{
  "encoder_arch": "conformer",
  "spec_augment": false,
  "tokenizer": "char",
  "vocab_size": 32,
  "encoder_activation": "gelu",
  "encoder_positions": "rope",
  "decoder_norm_position": "pre",
  "decoder_bias": "all",
  "decoder_qk_norm": true,
  "decoder_inner_norm": false,
  "decoder_positions": "learned",
  "learning_rate": 0.0054,
  "max_grad_norm": 3.0
}
Rows from block 4 of the audio encoder of a small encoder-decoder audio transcriber, named by matrix and row number. Rows with one number belong to one neuron. Each number is 50 + 15 x the weight over its row's rms, rounded and kept within 0 to 99. All counts start at 0. After the name is the row's rms in percent of the matrix's.
After each neuron's rows are labels from the 100 clips, of 14976, where the neuron reaches its highest value: "loudest" is the band of the loudest frequency at the time of the peak. Only what is clearly more common there than usual is listed. The data: read English sentences (LibriTTS-R). In brackets: how many of the 100.
# fc1: second MLP up (encoder.blocks.4.mlp.fc1.weight, 640x160), inputs 135-159
# fc2: second MLP down (encoder.blocks.4.mlp.fc2.weight, 160x640, transposed), outputs 135-159

fc1.384 087:42 50 52 54 58 34 72 52 42 64 41 54 63 63 65 71 29 49 73 33 37 67 44 57 54
fc2.384 080:41 68 51 45 49 56 18 57 35 78 61 46 50 68 61 32 28 58 71 39 56 54 52 26 42
loudest: 2000 to 4000 Hz (56); 4000 to 8000 Hz (42)

fc1.292 117:49 32 31 61 59 46 34 65 37 51 65 59 29 28 68 40 62 27 38 43 37 55 99 72 52
fc2.292 102:53 64 70 50 53 16 57 66 66 25 36 43 51 51 40 53 64 68 55 48 72 25 44 50 43
loudest: 4000 to 8000 Hz (78)

fc1.212 110:43 58 44 54 57 65 47 59 60 33 36 54 45 42 80 40 58 34 67 65 53 51 31 37 45
fc2.212 099:30 63 47 25 36 39 27 44 34 63 75 62 70 60 21 57 35 51 48 46 55 49 54 41 54
loudest: 250 to 500 Hz (57)

fc1.366 089:57 45 67 65 31 42 69 55 33 47 69 69 54 44 43 49 68 17 23 30 49 39 61 66 57
fc2.366 101:71 44 66 25 35 36 62 36 64 48 20 38 32 34 48 66 70 77 48 42 54 52 61 43 67
loudest: 500 to 1000 Hz (34)

fc1.540 085:46 68 62 53 51 49 42 65 23 59 44 61 44 53 75 73 65 70 42 45 41 52 44 43 45
fc2.540 085:56 28 51 44 26 61 56 59 54 67 46 63 73 65 59 21 56 38 37 38 59 36 69 44 45
loudest: 4000 to 8000 Hz (36)

fc1.315 086:72 62 36 40 80 37 50 52 44 41 37 42 47 51 16 32 49 47 45 69 77 24 40 57 44
fc2.315 081:31 30 50 48 55 46 48 55 39 43 51 20 53 66 24 61 20 66 66 47 44 84 55 59 46
loudest: 500 to 1000 Hz (28)

fc1.345 121:51 64 40 48 37 43 60 43 49 57 59 17 52 43 33 57 48 55 24 71 36 60 57 54 49
fc2.345 105:47 22 49 65 48 47 52 54 24 52 43 26 43 44 32 66 44 36 63 60 56 59 45 35 51
loudest: 4000 to 8000 Hz (38)

fc1.593 109:80 52 60 82 32 76 78 26 65 85 67 60 46 55 36 57 47 55 53 77 45 49 61 48 48
fc2.593 104:27 43 61 27 51 74 54 28 43 09 36 34 54 25 44 28 42 71 52 40 55 25 40 57 46
loudest: 500 to 1000 Hz (28)

fc1.348 075:38 63 61 41 25 58 14 62 63 67 55 57 44 56 17 61 34 40 35 62 51 50 47 54 22
fc2.348 076:38 41 22 53 50 45 43 59 48 63 63 61 67 09 37 55 65 47 74 60 52 42 66 74 64
loudest: 4000 to 8000 Hz (51)

fc1.101 127:69 37 50 45 36 55 71 60 52 47 34 76 76 37 43 63 44 49 41 58 57 41 47 49 24
fc2.101 130:33 40 70 56 43 49 40 67 58 60 64 27 63 33 35 35 56 36 67 43 46 52 75 66 34
loudest: 4000 to 8000 Hz (38)

fc1.406 053:16 76 80 56 62 68 50 69 47 28 57 59 25 53 48 63 67 51 46 12 63 60 55 34 47
fc2.406 044:47 54 44 62 30 40 32 59 68 14 46 66 21 32 51 25 42 66 46 22 56 58 70 41 57
loudest: 4000 to 8000 Hz (37); 2000 to 4000 Hz (30)

fc1.360 110:60 46 52 55 45 25 57 37 40 39 45 59 55 36 56 73 47 57 40 58 27 54 66 44 45
fc2.360 118:62 31 41 61 74 65 60 76 59 64 19 41 58 34 40 49 55 62 43 56 62 58 56 71 42
loudest: 500 to 1000 Hz (40)

fc1.349 090:39 59 85 23 61 46 37 47 45 45 41 40 21 69 47 63 52 32 61 62 63 79 30 67 49
fc2.349 102:20 41 24 50 69 29 54 55 40 66 45 35 82 41 31 73 29 47 56 43 54 34 27 41 49
loudest: 2000 to 4000 Hz (32)

fc1.166 085:58 79 61 39 73 47 71 54 23 59 39 23 44 29 61 44 39 60 43 57 60 56 65 53 59
fc2.166 096:48 46 77 28 65 50 59 38 40 54 51 44 38 66 56 79 60 58 22 53 43 39 55 47 57
loudest: 250 to 500 Hz (47)

fc1.620 082:49 35 58 54 59 28 29 64 81 54 44 51 46 70 52 68 41 53 47 56 27 77 55 46 47
fc2.620 086:65 48 63 31 57 45 61 57 46 38 71 36 47 19 54 18 70 52 51 51 89 17 59 48 09
loudest: 500 to 1000 Hz (29)

fc1.259 060:52 51 65 23 54 38 31 51 42 65 49 72 61 52 54 32 75 51 59 46 66 45 50 55 68
fc2.259 058:82 57 54 45 38 67 51 51 65 52 50 46 84 27 71 67 58 59 46 49 57 48 62 49 54
loudest: 250 to 500 Hz (44)

fc1.246 074:75 49 37 52 52 40 44 61 46 68 51 74 40 75 46 67 68 74 69 55 56 46 50 52 53
fc2.246 067:47 56 22 53 63 15 26 43 55 72 78 55 48 61 61 34 51 42 57 70 65 68 45 47 55
loudest: 4000 to 8000 Hz (61)

fc1.574 093:72 40 56 61 63 25 32 60 59 31 25 61 54 76 51 48 63 38 35 74 55 60 48 66 61
fc2.574 092:23 61 55 10 42 62 58 55 49 74 52 53 30 17 34 65 45 56 24 73 63 15 82 33 58
loudest: 4000 to 8000 Hz (31)

fc1.143 067:67 43 48 45 63 60 52 39 41 25 72 53 47 53 24 54 25 73 28 44 67 66 83 47 47
fc2.143 063:64 36 23 54 38 60 67 69 46 50 40 55 41 47 58 25 47 17 47 38 42 25 52 49 32
loudest: 4000 to 8000 Hz (36)

fc1.502 097:70 25 65 34 39 54 31 52 49 57 47 46 50 55 51 46 55 29 52 48 46 81 29 68 73
fc2.502 092:43 60 46 75 60 49 55 64 36 64 54 91 54 34 56 17 32 80 77 56 40 53 47 58 25
loudest: 4000 to 8000 Hz (65); 2000 to 4000 Hz (30)

fc1.493 097:57 57 38 37 70 59 66 53 61 39 40 26 37 53 62 47 53 38 53 33 67 86 35 60 55
fc2.493 101:29 67 53 66 39 60 61 20 57 67 53 91 48 48 69 30 53 53 71 62 29 43 37 46 42
loudest: 2000 to 4000 Hz (31)

fc1.529 100:66 68 64 25 64 60 38 38 45 61 67 64 53 58 65 56 52 68 47 47 22 49 52 32 62
fc2.529 098:58 50 32 60 35 58 46 71 35 58 42 46 51 52 58 48 57 48 41 72 71 12 62 70 54
loudest: 250 to 500 Hz (48)

fc1.495 113:51 67 47 52 57 52 60 30 59 48 19 48 24 28 58 52 45 56 49 48 61 40 36 47 00
fc2.495 100:30 37 75 59 25 31 22 35 30 63 54 55 41 55 72 46 42 34 58 31 61 54 45 41 36
loudest: 500 to 1000 Hz (32); 250 to 500 Hz (32)

fc1.15 056:56 51 59 40 40 40 45 61 48 46 68 56 38 54 30 52 46 39 54 60 48 74 84 62 55
fc2.15 053:54 53 50 66 52 32 23 47 48 71 57 65 46 62 43 28 62 38 70 62 49 42 36 34 32
loudest: 4000 to 8000 Hz (81)

fc1.196 113:65 82 42 44 43 56 28 66 39 53 41 59 31 56 24 41 47 33 68 59 51 42 32 46 37
fc2.196 122:61 60 60 51 53 38 46 51 64 50 57 40 62 49 60 52 49 27 29 38 46 49 45 54 47
loudest: 250 to 500 Hz (55)

fc1.411 111:42 56 75 28 58 59 45 68 85 65 38 46 40 41 67 30 73 35 56 41 53 55 40 51 00
fc2.411 121:54 59 55 44 35 80 80 58 26 70 48 71 47 56 47 58 53 57 61 73 70 47 60 60 54
loudest: 4000 to 8000 Hz (64)

fc1.471 102:39 47 80 27 54 29 44 48 50 58 42 51 41 53 41 37 26 40 51 60 56 56 53 29 39
fc2.471 098:66 48 59 61 61 60 37 60 77 59 49 33 33 50 68 78 46 25 57 69 48 60 41 38 60
loudest: 2000 to 4000 Hz (25)

fc1.102 120:46 56 63 48 32 34 50 62 48 52 61 47 36 26 60 43 14 48 63 39 32 61 81 44 51
fc2.102 118:70 19 55 60 66 68 19 52 52 47 38 53 29 65 45 46 62 58 38 35 42 30 43 59 63
loudest: 250 to 500 Hz (43)

fc1.624 115:45 71 49 36 48 47 63 50 59 63 33 23 47 28 50 58 67 40 30 81 57 47 35 68 81
fc2.624 114:49 63 30 68 31 27 45 37 48 70 71 44 37 37 27 72 50 60 63 51 34 71 35 59 24
loudest: 4000 to 8000 Hz (31)

fc1.271 060:29 46 51 35 49 61 53 76 47 63 54 59 62 30 45 45 50 60 43 45 56 47 38 47 95
fc2.271 053:70 47 31 77 45 37 43 75 44 55 50 57 38 75 70 41 57 58 68 42 46 63 61 57 56
loudest: 4000 to 8000 Hz (67); 2000 to 4000 Hz (27)

fc1.391 093:35 40 51 49 47 26 58 48 29 51 31 61 56 31 49 65 76 63 56 70 38 87 55 40 66
fc2.391 088:90 69 53 53 37 49 69 46 57 33 62 44 35 61 34 40 53 76 78 55 63 51 52 37 36
loudest: 4000 to 8000 Hz (88)

fc1.52 073:09 69 52 32 57 32 49 72 40 60 39 74 32 33 57 45 61 25 38 56 50 34 56 56 53
fc2.52 072:58 52 58 59 53 38 50 21 84 09 41 16 41 49 60 41 59 63 46 36 71 33 41 58 40
loudest: 4000 to 8000 Hz (41)

fc1.70 085:41 30 51 53 39 65 54 65 30 53 61 33 39 50 57 44 72 28 42 14 71 40 55 38 61
fc2.70 093:46 69 55 58 59 15 33 34 54 69 54 52 34 50 60 34 42 34 50 76 46 59 34 42 16
loudest: 4000 to 8000 Hz (58)

fc1.452 051:39 50 51 52 29 39 45 72 69 34 53 57 71 72 53 63 71 50 75 64 54 57 55 56 52
fc2.452 042:61 65 46 43 49 51 42 57 57 23 20 55 99 32 66 55 61 61 35 32 85 53 48 30 59
loudest: 4000 to 8000 Hz (52)

fc1.11 076:70 46 34 61 52 54 30 49 54 54 49 45 62 53 54 67 35 34 45 73 54 54 39 70 68
fc2.11 074:52 34 73 97 32 39 63 39 31 43 45 22 52 55 45 35 59 27 41 33 43 41 67 62 45
loudest: 500 to 1000 Hz (64)

fc1.437 128:41 60 48 52 31 51 74 77 46 31 51 57 32 52 58 29 62 65 42 48 35 76 58 46 71
fc2.437 123:55 52 41 32 75 57 25 40 70 37 53 33 62 53 34 42 28 19 60 60 33 73 54 48 46
loudest: 4000 to 8000 Hz (30)

fc1.145 102:57 54 39 74 45 37 67 62 49 60 43 37 54 62 67 44 44 43 53 61 55 76 36 45 62
fc2.145 107:53 37 35 34 26 41 55 53 42 58 46 72 50 74 45 78 52 65 49 26 48 27 51 33 46
loudest: 250 to 500 Hz (50)

fc1.521 084:39 48 56 42 61 30 61 35 60 71 50 52 39 41 51 35 62 49 33 46 36 64 51 60 57
fc2.521 090:53 62 57 67 44 26 58 61 42 43 67 57 47 71 60 42 59 79 56 33 55 31 30 39 62
loudest: 500 to 1000 Hz (29)

fc1.75 102:66 68 44 47 57 49 63 57 29 26 42 41 75 61 64 43 33 57 65 68 60 52 52 75 52
fc2.75 090:39 75 56 49 50 59 53 48 54 43 63 43 19 43 27 41 55 26 49 36 35 46 51 50 41
loudest: 2000 to 4000 Hz (26)

fc1.53 120:35 34 48 48 60 74 24 37 40 65 79 42 34 61 57 48 53 32 75 52 06 31 37 30 58
fc2.53 125:51 63 42 32 53 48 25 61 43 23 40 74 65 45 54 57 40 63 29 55 55 45 64 48 56
loudest: 2000 to 4000 Hz (57)

fc1.227 120:44 38 57 57 52 25 47 63 48 61 55 68 80 42 41 39 52 75 51 53 38 94 45 67 37
fc2.227 123:65 58 65 58 56 76 71 64 61 53 53 74 31 75 53 62 51 69 65 35 64 37 43 57 27
loudest: 4000 to 8000 Hz (71)

fc1.625 112:76 36 67 14 49 66 42 51 49 35 63 48 42 28 35 62 43 45 66 34 50 66 78 53 64
fc2.625 103:48 70 48 73 38 40 53 63 53 65 38 71 55 76 84 54 67 44 59 39 37 35 57 57 51
loudest: 4000 to 8000 Hz (61); 2000 to 4000 Hz (39)

fc1.133 121:46 55 65 45 44 60 90 60 65 80 72 18 40 82 53 29 58 50 52 41 63 54 37 60 34
fc2.133 116:31 41 55 68 50 14 19 65 34 70 37 36 60 34 35 41 48 48 45 41 68 43 54 31 75
loudest: 4000 to 8000 Hz (26)

fc1.477 072:84 62 32 38 56 69 59 37 31 54 22 45 51 60 51 59 50 38 59 21 55 48 36 41 37
fc2.477 077:31 16 63 53 58 42 65 52 59 45 52 58 55 53 71 86 38 49 48 62 71 48 19 54 53
loudest: 1000 to 2000 Hz (32)

fc1.296 090:47 64 51 36 32 48 59 36 54 37 13 35 38 41 44 17 59 87 23 73 29 54 57 50 59
fc2.296 082:45 73 47 39 72 62 48 37 44 51 29 51 56 43 35 50 68 27 61 22 55 37 37 43 46
loudest: 4000 to 8000 Hz (25)

fc1.365 126:21 60 33 42 41 39 51 67 63 55 62 76 42 67 46 53 53 39 30 36 44 93 36 65 75
fc2.365 122:59 63 78 75 69 40 51 54 53 44 36 53 52 45 34 36 32 30 57 47 64 28 49 64 40
loudest: 4000 to 8000 Hz (30)

fc1.378 127:53 55 50 56 28 71 77 65 45 33 51 43 41 38 55 62 50 63 44 52 44 52 38 70 58
fc2.378 124:71 57 79 40 48 61 56 26 44 48 71 53 63 52 78 47 78 60 26 41 44 43 57 33 57
loudest: 250 to 500 Hz (35)

fc1.273 087:32 68 44 51 71 48 47 49 32 58 58 37 69 57 69 54 56 48 52 61 50 80 62 72 76
fc2.273 102:66 49 87 59 27 06 51 34 47 40 68 49 50 60 42 43 40 73 51 50 70 15 41 54 35
loudest: 4000 to 8000 Hz (40); 500 to 1000 Hz (31)

fc1.46 121:58 69 56 56 36 47 32 54 54 61 47 52 17 46 66 60 34 39 44 38 25 45 49 30 59
fc2.46 128:65 45 57 34 59 17 60 34 79 59 72 61 57 62 60 50 56 51 45 74 90 34 52 62 38
loudest: 2000 to 4000 Hz (46)

fc1.108 098:52 37 41 36 46 46 90 64 36 59 85 21 68 39 45 74 46 32 44 56 59 50 33 72 76
fc2.108 095:51 55 88 37 56 08 50 82 45 58 36 64 61 38 43 50 63 38 49 69 62 50 47 28 36
loudest: 4000 to 8000 Hz (63)

fc1.210 086:49 72 62 49 44 38 48 38 76 39 46 42 65 50 65 56 30 58 37 67 57 47 59 77 30
fc2.210 086:54 17 37 36 59 33 62 45 43 81 39 52 37 45 58 78 55 50 35 56 46 39 22 55 66
loudest: 250 to 500 Hz (32)

fc1.569 139:51 53 79 60 22 64 84 55 68 40 21 67 75 69 48 51 37 56 31 58 42 36 80 46 38
fc2.569 129:32 71 34 48 68 53 67 63 18 57 75 49 74 33 25 81 38 83 37 29 63 62 48 23 41
loudest: 250 to 500 Hz (36)

fc1.535 095:64 58 77 28 47 27 45 46 44 32 49 45 37 71 41 37 23 54 55 64 38 41 45 72 69
fc2.535 083:42 55 57 55 49 30 45 29 48 36 77 27 52 33 74 58 20 49 62 63 59 31 33 54 06
loudest: 4000 to 8000 Hz (55)

fc1.119 105:43 45 67 62 31 55 61 62 25 47 71 58 35 24 57 33 53 49 53 39 34 72 69 68 62
fc2.119 096:49 67 65 64 61 67 56 59 49 45 43 62 38 59 45 52 43 58 62 16 65 43 30 39 60
loudest: 4000 to 8000 Hz (64)

fc1.247 061:50 69 46 44 50 68 58 36 00 55 57 49 48 41 44 61 36 48 70 22 61 66 55 61 37
fc2.247 064:48 50 27 58 53 48 40 47 42 57 76 48 43 63 96 48 46 24 75 42 14 74 57 44 50
loudest: 2000 to 4000 Hz (38)

fc1.103 110:81 85 52 56 18 46 60 38 20 57 42 31 37 45 52 69 73 58 61 40 35 49 36 36 51
fc2.103 110:42 46 38 56 36 55 54 67 64 29 63 48 52 30 82 41 45 61 47 48 45 88 59 77 35
loudest: 500 to 1000 Hz (35)

fc1.344 101:41 51 37 28 32 56 41 38 43 64 50 47 67 30 34 46 32 59 56 53 47 37 45 54 48
fc2.344 099:54 28 66 47 61 45 44 30 61 42 80 52 71 62 68 58 90 55 51 64 47 46 42 48 56
loudest: 250 to 500 Hz (51)

fc1.299 078:34 46 95 58 26 51 50 57 47 52 25 58 65 59 54 39 31 44 62 51 61 39 26 64 25
fc2.299 088:58 48 53 41 59 65 35 71 35 37 65 40 57 37 12 34 16 41 61 38 57 85 46 55 48
loudest: 1000 to 2000 Hz (32)

fc1.456 113:33 82 45 57 31 58 47 46 42 58 50 44 26 45 62 76 68 29 45 28 40 56 62 62 37
fc2.456 114:63 43 59 64 39 28 54 19 28 61 35 53 67 44 50 29 55 41 25 32 40 54 56 44 54
loudest: 250 to 500 Hz (43)

fc1.494 112:27 58 57 42 64 75 63 43 68 63 53 35 39 65 59 52 45 62 60 52 51 47 45 50 49
fc2.494 099:70 35 30 65 42 63 30 63 33 47 53 48 54 58 64 46 63 51 58 64 37 40 41 62 09
loudest: 250 to 500 Hz (32)

fc1.480 113:74 29 65 36 35 41 41 61 45 59 39 34 70 66 47 40 49 79 71 43 27 66 58 85 52
fc2.480 105:41 39 39 41 34 44 22 32 52 37 68 29 44 59 54 37 59 60 38 36 51 47 51 24 65
loudest: 4000 to 8000 Hz (76)

fc1.288 096:47 47 25 43 28 32 55 46 53 81 49 56 37 64 36 73 54 59 43 65 44 51 66 51 66
fc2.288 092:46 36 64 37 44 35 25 39 45 57 30 51 53 62 43 37 42 69 53 42 38 51 58 39 74
loudest: 2000 to 4000 Hz (38)

fc1.239 089:65 25 58 34 60 29 35 67 49 60 52 72 82 58 19 36 55 35 40 47 66 28 53 75 28
fc2.239 089:17 68 45 43 54 74 63 41 69 75 47 20 34 51 71 27 65 57 54 81 48 69 34 30 43
loudest: 4000 to 8000 Hz (29)

fc1.421 060:36 45 58 18 39 36 50 65 34 64 37 56 79 60 52 37 55 50 62 68 29 48 74 60 55
fc2.421 057:59 68 42 54 50 53 57 48 63 19 28 49 39 56 38 49 61 40 63 42 34 34 31 50 27
loudest: 4000 to 8000 Hz (86)

fc1.36 067:83 38 39 29 51 52 61 43 51 46 29 53 41 57 41 61 84 42 47 44 52 33 69 39 61
fc2.36 069:37 64 37 45 69 44 72 27 61 59 26 71 70 19 22 54 59 53 55 78 60 24 42 62 42
loudest: 500 to 1000 Hz (47)

fc1.555 089:18 47 49 50 60 48 67 91 37 48 73 72 74 25 81 35 49 40 40 40 38 51 71 60 54
fc2.555 082:99 45 50 48 45 39 39 56 43 76 32 35 53 49 62 79 38 36 56 67 48 56 69 52 53
loudest: 4000 to 8000 Hz (55)

fc1.66 080:61 67 38 54 69 50 37 45 40 57 47 39 41 67 58 52 38 67 57 37 52 29 69 34 45
fc2.66 085:54 39 47 57 68 27 66 44 33 17 75 47 58 55 29 68 43 75 58 44 48 49 30 62 47
loudest: 2000 to 4000 Hz (33)

fc1.208 110:45 85 75 57 49 29 72 33 62 56 58 44 36 30 44 79 53 21 64 64 64 50 44 36 54
fc2.208 115:23 38 41 59 83 31 18 25 66 59 61 43 46 64 41 43 68 67 52 26 49 66 38 26 51
loudest: 2000 to 4000 Hz (86)

fc1.579 096:39 42 49 59 53 33 51 48 11 35 59 49 75 31 70 46 86 77 43 39 66 54 62 75 64
fc2.579 103:44 46 63 57 64 42 47 59 77 69 29 54 78 64 25 44 45 52 70 50 62 64 56 59 56
loudest: 4000 to 8000 Hz (26)

fc1.409 104:66 48 34 59 45 57 48 71 54 34 53 64 55 37 17 58 49 63 47 55 38 60 49 51 71
fc2.409 098:72 47 54 43 64 29 57 51 72 53 56 49 75 52 72 43 32 68 42 61 73 61 29 28 49
loudest: 500 to 1000 Hz (37)

fc1.93 091:61 81 55 76 57 57 50 41 19 40 48 38 51 35 29 44 48 59 54 55 54 63 38 37 22
fc2.93 092:19 30 42 36 67 47 30 50 93 63 42 55 39 42 52 29 54 28 58 29 81 52 59 50 65
loudest: 4000 to 8000 Hz (38); 500 to 1000 Hz (27)

fc1.45 112:66 48 20 26 63 45 61 46 68 69 66 52 60 82 68 55 46 32 80 59 43 36 29 55 58
fc2.45 119:26 71 47 61 40 67 39 57 47 66 68 57 32 11 32 59 61 38 34 62 28 48 36 47 56
loudest: 4000 to 8000 Hz (78)

fc1.508 071:66 50 37 85 38 45 41 63 69 30 54 62 46 48 41 49 41 52 53 63 74 49 64 52 42
fc2.508 069:53 47 34 64 10 04 56 75 67 42 57 28 48 44 39 50 58 52 70 46 56 54 50 13 33
loudest: 250 to 500 Hz (37)

fc1.622 103:56 57 28 26 46 40 52 44 29 40 45 42 40 62 48 11 76 44 51 80 57 62 55 58 37
fc2.622 096:46 65 43 61 50 36 30 50 51 46 19 38 67 45 62 51 26 54 39 45 41 60 64 53 44
loudest: 500 to 1000 Hz (35)

fc1.294 060:41 50 28 27 52 41 49 67 73 55 41 51 17 45 43 31 64 64 58 47 59 38 59 56 42
fc2.294 056:53 79 60 19 62 40 44 51 58 32 73 58 32 85 61 55 68 53 41 41 89 34 54 49 56
loudest: 2000 to 4000 Hz (72)