Weights of a small encoder-decoder audio transcriber: log mel input.
Rows from block 2 of the audio encoder of a small encoder-decoder audio transcriber, named by matrix and row number. Rows with one number belong to one neuron. Each number is 200 + 40 x the weight over its row's rms, rounded and kept within 0 to 999. All counts start at 0. After the name is the row's rms in percent of the matrix's.
Before each neuron's rows are labels from the 100 clips, of 14976, where the neuron reaches its highest value: "loudest band" is the band of the loudest frequency at the time of the peak. Only what is clearly more common there than usual is listed. The data: read English sentences (LibriTTS-R). In brackets: how many of the 100.
# fc1: first MLP up (encoder.blocks.2.ff1.fc1.weight, 640x160), inputs 0-79
# fc2: first MLP down (encoder.blocks.2.ff1.fc2.weight, 160x640, transposed), outputs 0-79

loudest band: 250 to 500 Hz (51)
fc1.264,116,190,191,212,211,187,252,246,225,237,192,172,179,193,190,248,170,221,211,167,235,141,224,196,178,220,258,79,168,238,188,240,224,139,214,194,260,187,197,198,312,224,169,210,209,229,202,138,219,257,153,205,128,218,165,203,149,126,232,195,176,156,178,173,187,221,241,162,274,270,184,82,150,208,245,217,213,161,185,229,168
fc2.264,123,187,249,233,228,180,206,259,253,137,255,179,213,245,234,200,217,209,186,218,137,208,183,166,226,131,246,163,223,211,234,274,208,249,196,197,104,229,164,191,139,174,246,202,247,161,179,184,234,260,194,173,202,146,164,220,177,156,138,186,239,90,261,141,198,183,190,145,203,219,218,172,219,265,167,128,237,145,199,269,235

loudest band: 250 to 500 Hz (56)
fc1.617,060,246,238,201,184,178,150,205,233,272,142,210,172,206,182,234,176,156,185,258,239,179,98,233,155,298,214,208,218,247,198,148,179,212,200,157,233,241,178,285,205,202,214,207,177,173,183,209,162,109,226,169,119,222,171,222,200,227,231,219,270,200,185,257,169,198,221,197,214,149,143,203,163,219,240,218,180,165,194,274,214
fc2.617,058,235,246,155,216,280,217,253,199,167,110,166,293,207,176,173,183,233,158,209,224,208,238,194,138,230,232,183,132,218,205,265,200,213,141,244,244,246,182,155,138,189,171,199,246,149,201,229,163,170,296,231,146,196,221,193,224,67,160,258,110,246,211,162,178,219,161,183,150,173,166,189,250,274,216,192,190,205,181,250,201

loudest band: 250 to 500 Hz (66)
fc1.218,115,231,205,255,191,151,195,207,267,210,208,165,229,212,166,216,239,156,171,190,255,298,131,217,186,218,219,222,153,256,244,230,222,248,227,172,217,223,188,262,219,218,186,156,227,221,202,192,150,174,247,267,198,215,145,258,189,195,146,153,216,235,169,162,160,196,241,190,136,202,279,213,190,181,201,230,195,227,226,189,205
fc2.218,129,221,214,195,151,202,233,235,193,140,230,170,222,217,149,218,186,216,238,307,213,184,184,172,129,188,124,273,172,276,235,229,154,150,233,225,273,123,214,218,234,158,206,189,252,210,205,197,162,280,223,228,179,273,199,171,173,213,204,186,191,154,159,289,213,208,187,182,232,119,154,153,245,165,192,153,170,239,228,216,188

loudest band: 250 to 500 Hz (44)
fc1.485,125,141,265,187,145,175,183,215,142,205,230,177,209,194,172,201,219,207,241,146,141,292,220,163,167,236,190,294,207,248,217,186,240,166,184,167,202,215,211,185,177,227,162,238,186,227,142,138,242,224,203,189,153,179,110,287,183,262,139,219,152,215,194,231,189,195,192,163,213,178,167,203,188,218,210,270,241,213,279,131,203
fc2.485,123,240,147,278,156,147,203,246,127,159,167,189,168,196,129,200,270,234,178,186,233,102,199,214,191,254,226,180,290,288,226,198,199,150,158,201,163,177,145,232,149,163,218,214,164,198,143,250,166,207,215,161,200,170,201,237,149,208,199,113,275,171,116,254,230,135,196,198,203,246,216,170,208,217,232,193,159,177,207,187,251

loudest band: 250 to 500 Hz (56)
fc1.147,108,226,209,235,174,203,203,217,204,168,284,221,199,200,200,226,284,195,258,152,210,235,217,288,167,229,193,238,239,212,178,152,191,207,187,216,218,279,258,217,226,154,242,210,158,206,185,224,195,210,219,237,177,284,241,215,176,192,207,190,170,141,220,274,261,185,324,211,120,211,190,184,181,234,186,235,191,157,235,244,214
fc2.147,115,241,250,178,157,257,165,256,150,190,189,153,178,147,187,202,256,211,148,221,144,186,89,171,221,241,145,199,204,166,228,187,214,194,163,171,240,162,135,217,191,178,236,155,212,189,213,206,218,216,200,221,213,146,165,207,186,254,247,223,266,236,272,189,222,168,239,160,235,193,224,147,180,208,148,222,131,237,197,251,259

loudest band: 4000 to 8000 Hz (72)
fc1.57,089,257,207,234,173,168,93,159,174,260,220,200,183,141,203,119,209,138,195,270,206,176,233,186,210,278,249,147,155,116,227,187,220,135,191,236,134,173,202,206,200,193,169,172,173,217,200,251,182,182,182,207,253,221,234,197,218,250,194,174,258,176,253,163,168,137,185,292,222,239,198,173,196,245,184,187,181,178,222,126,208
fc2.57,095,114,184,247,223,160,235,211,270,202,190,209,236,177,255,224,103,145,253,203,155,194,204,168,191,163,239,143,182,154,242,147,206,187,180,197,245,91,185,245,126,219,168,181,206,129,202,210,151,256,178,239,150,192,236,216,278,160,153,280,167,226,217,147,242,170,184,180,272,174,126,132,240,170,246,287,225,149,158,280,167

loudest band: 4000 to 8000 Hz (85)
fc1.394,105,234,222,260,196,207,118,219,298,215,155,237,161,229,272,215,164,193,159,165,294,210,185,212,217,222,225,137,250,166,148,190,213,199,146,231,162,140,206,245,194,212,202,188,225,199,243,254,169,180,192,172,205,225,212,222,244,190,208,194,193,208,207,218,199,299,190,148,213,155,99,185,209,203,143,185,199,204,158,211,189
fc2.394,109,248,181,158,160,249,125,166,294,148,222,244,163,250,236,219,227,234,201,155,249,191,172,137,207,185,237,231,203,161,217,201,246,90,269,256,145,121,232,223,216,220,190,222,154,136,210,153,204,216,143,210,215,169,164,214,207,178,142,178,220,240,176,167,143,169,129,164,221,172,207,254,212,241,134,193,171,162,179,138,210

loudest band: 4000 to 8000 Hz (27)
fc1.528,096,171,202,196,199,215,178,147,145,182,166,213,235,151,216,166,188,211,170,163,208,145,190,223,252,172,156,210,206,135,220,155,215,193,218,177,205,132,214,212,177,164,232,287,219,191,182,203,183,271,265,214,192,126,193,148,181,212,165,242,167,184,167,151,146,188,212,204,154,258,159,166,212,134,237,154,148,215,173,264,162
fc2.528,092,218,227,123,197,258,209,192,212,206,169,187,232,136,221,227,233,159,233,301,162,216,124,184,194,174,222,244,183,266,153,232,230,200,273,267,227,173,171,233,269,202,247,237,156,289,187,176,156,188,239,219,221,193,190,117,183,150,149,179,191,187,221,197,198,193,233,107,175,135,199,183,172,217,151,147,172,186,166,174,183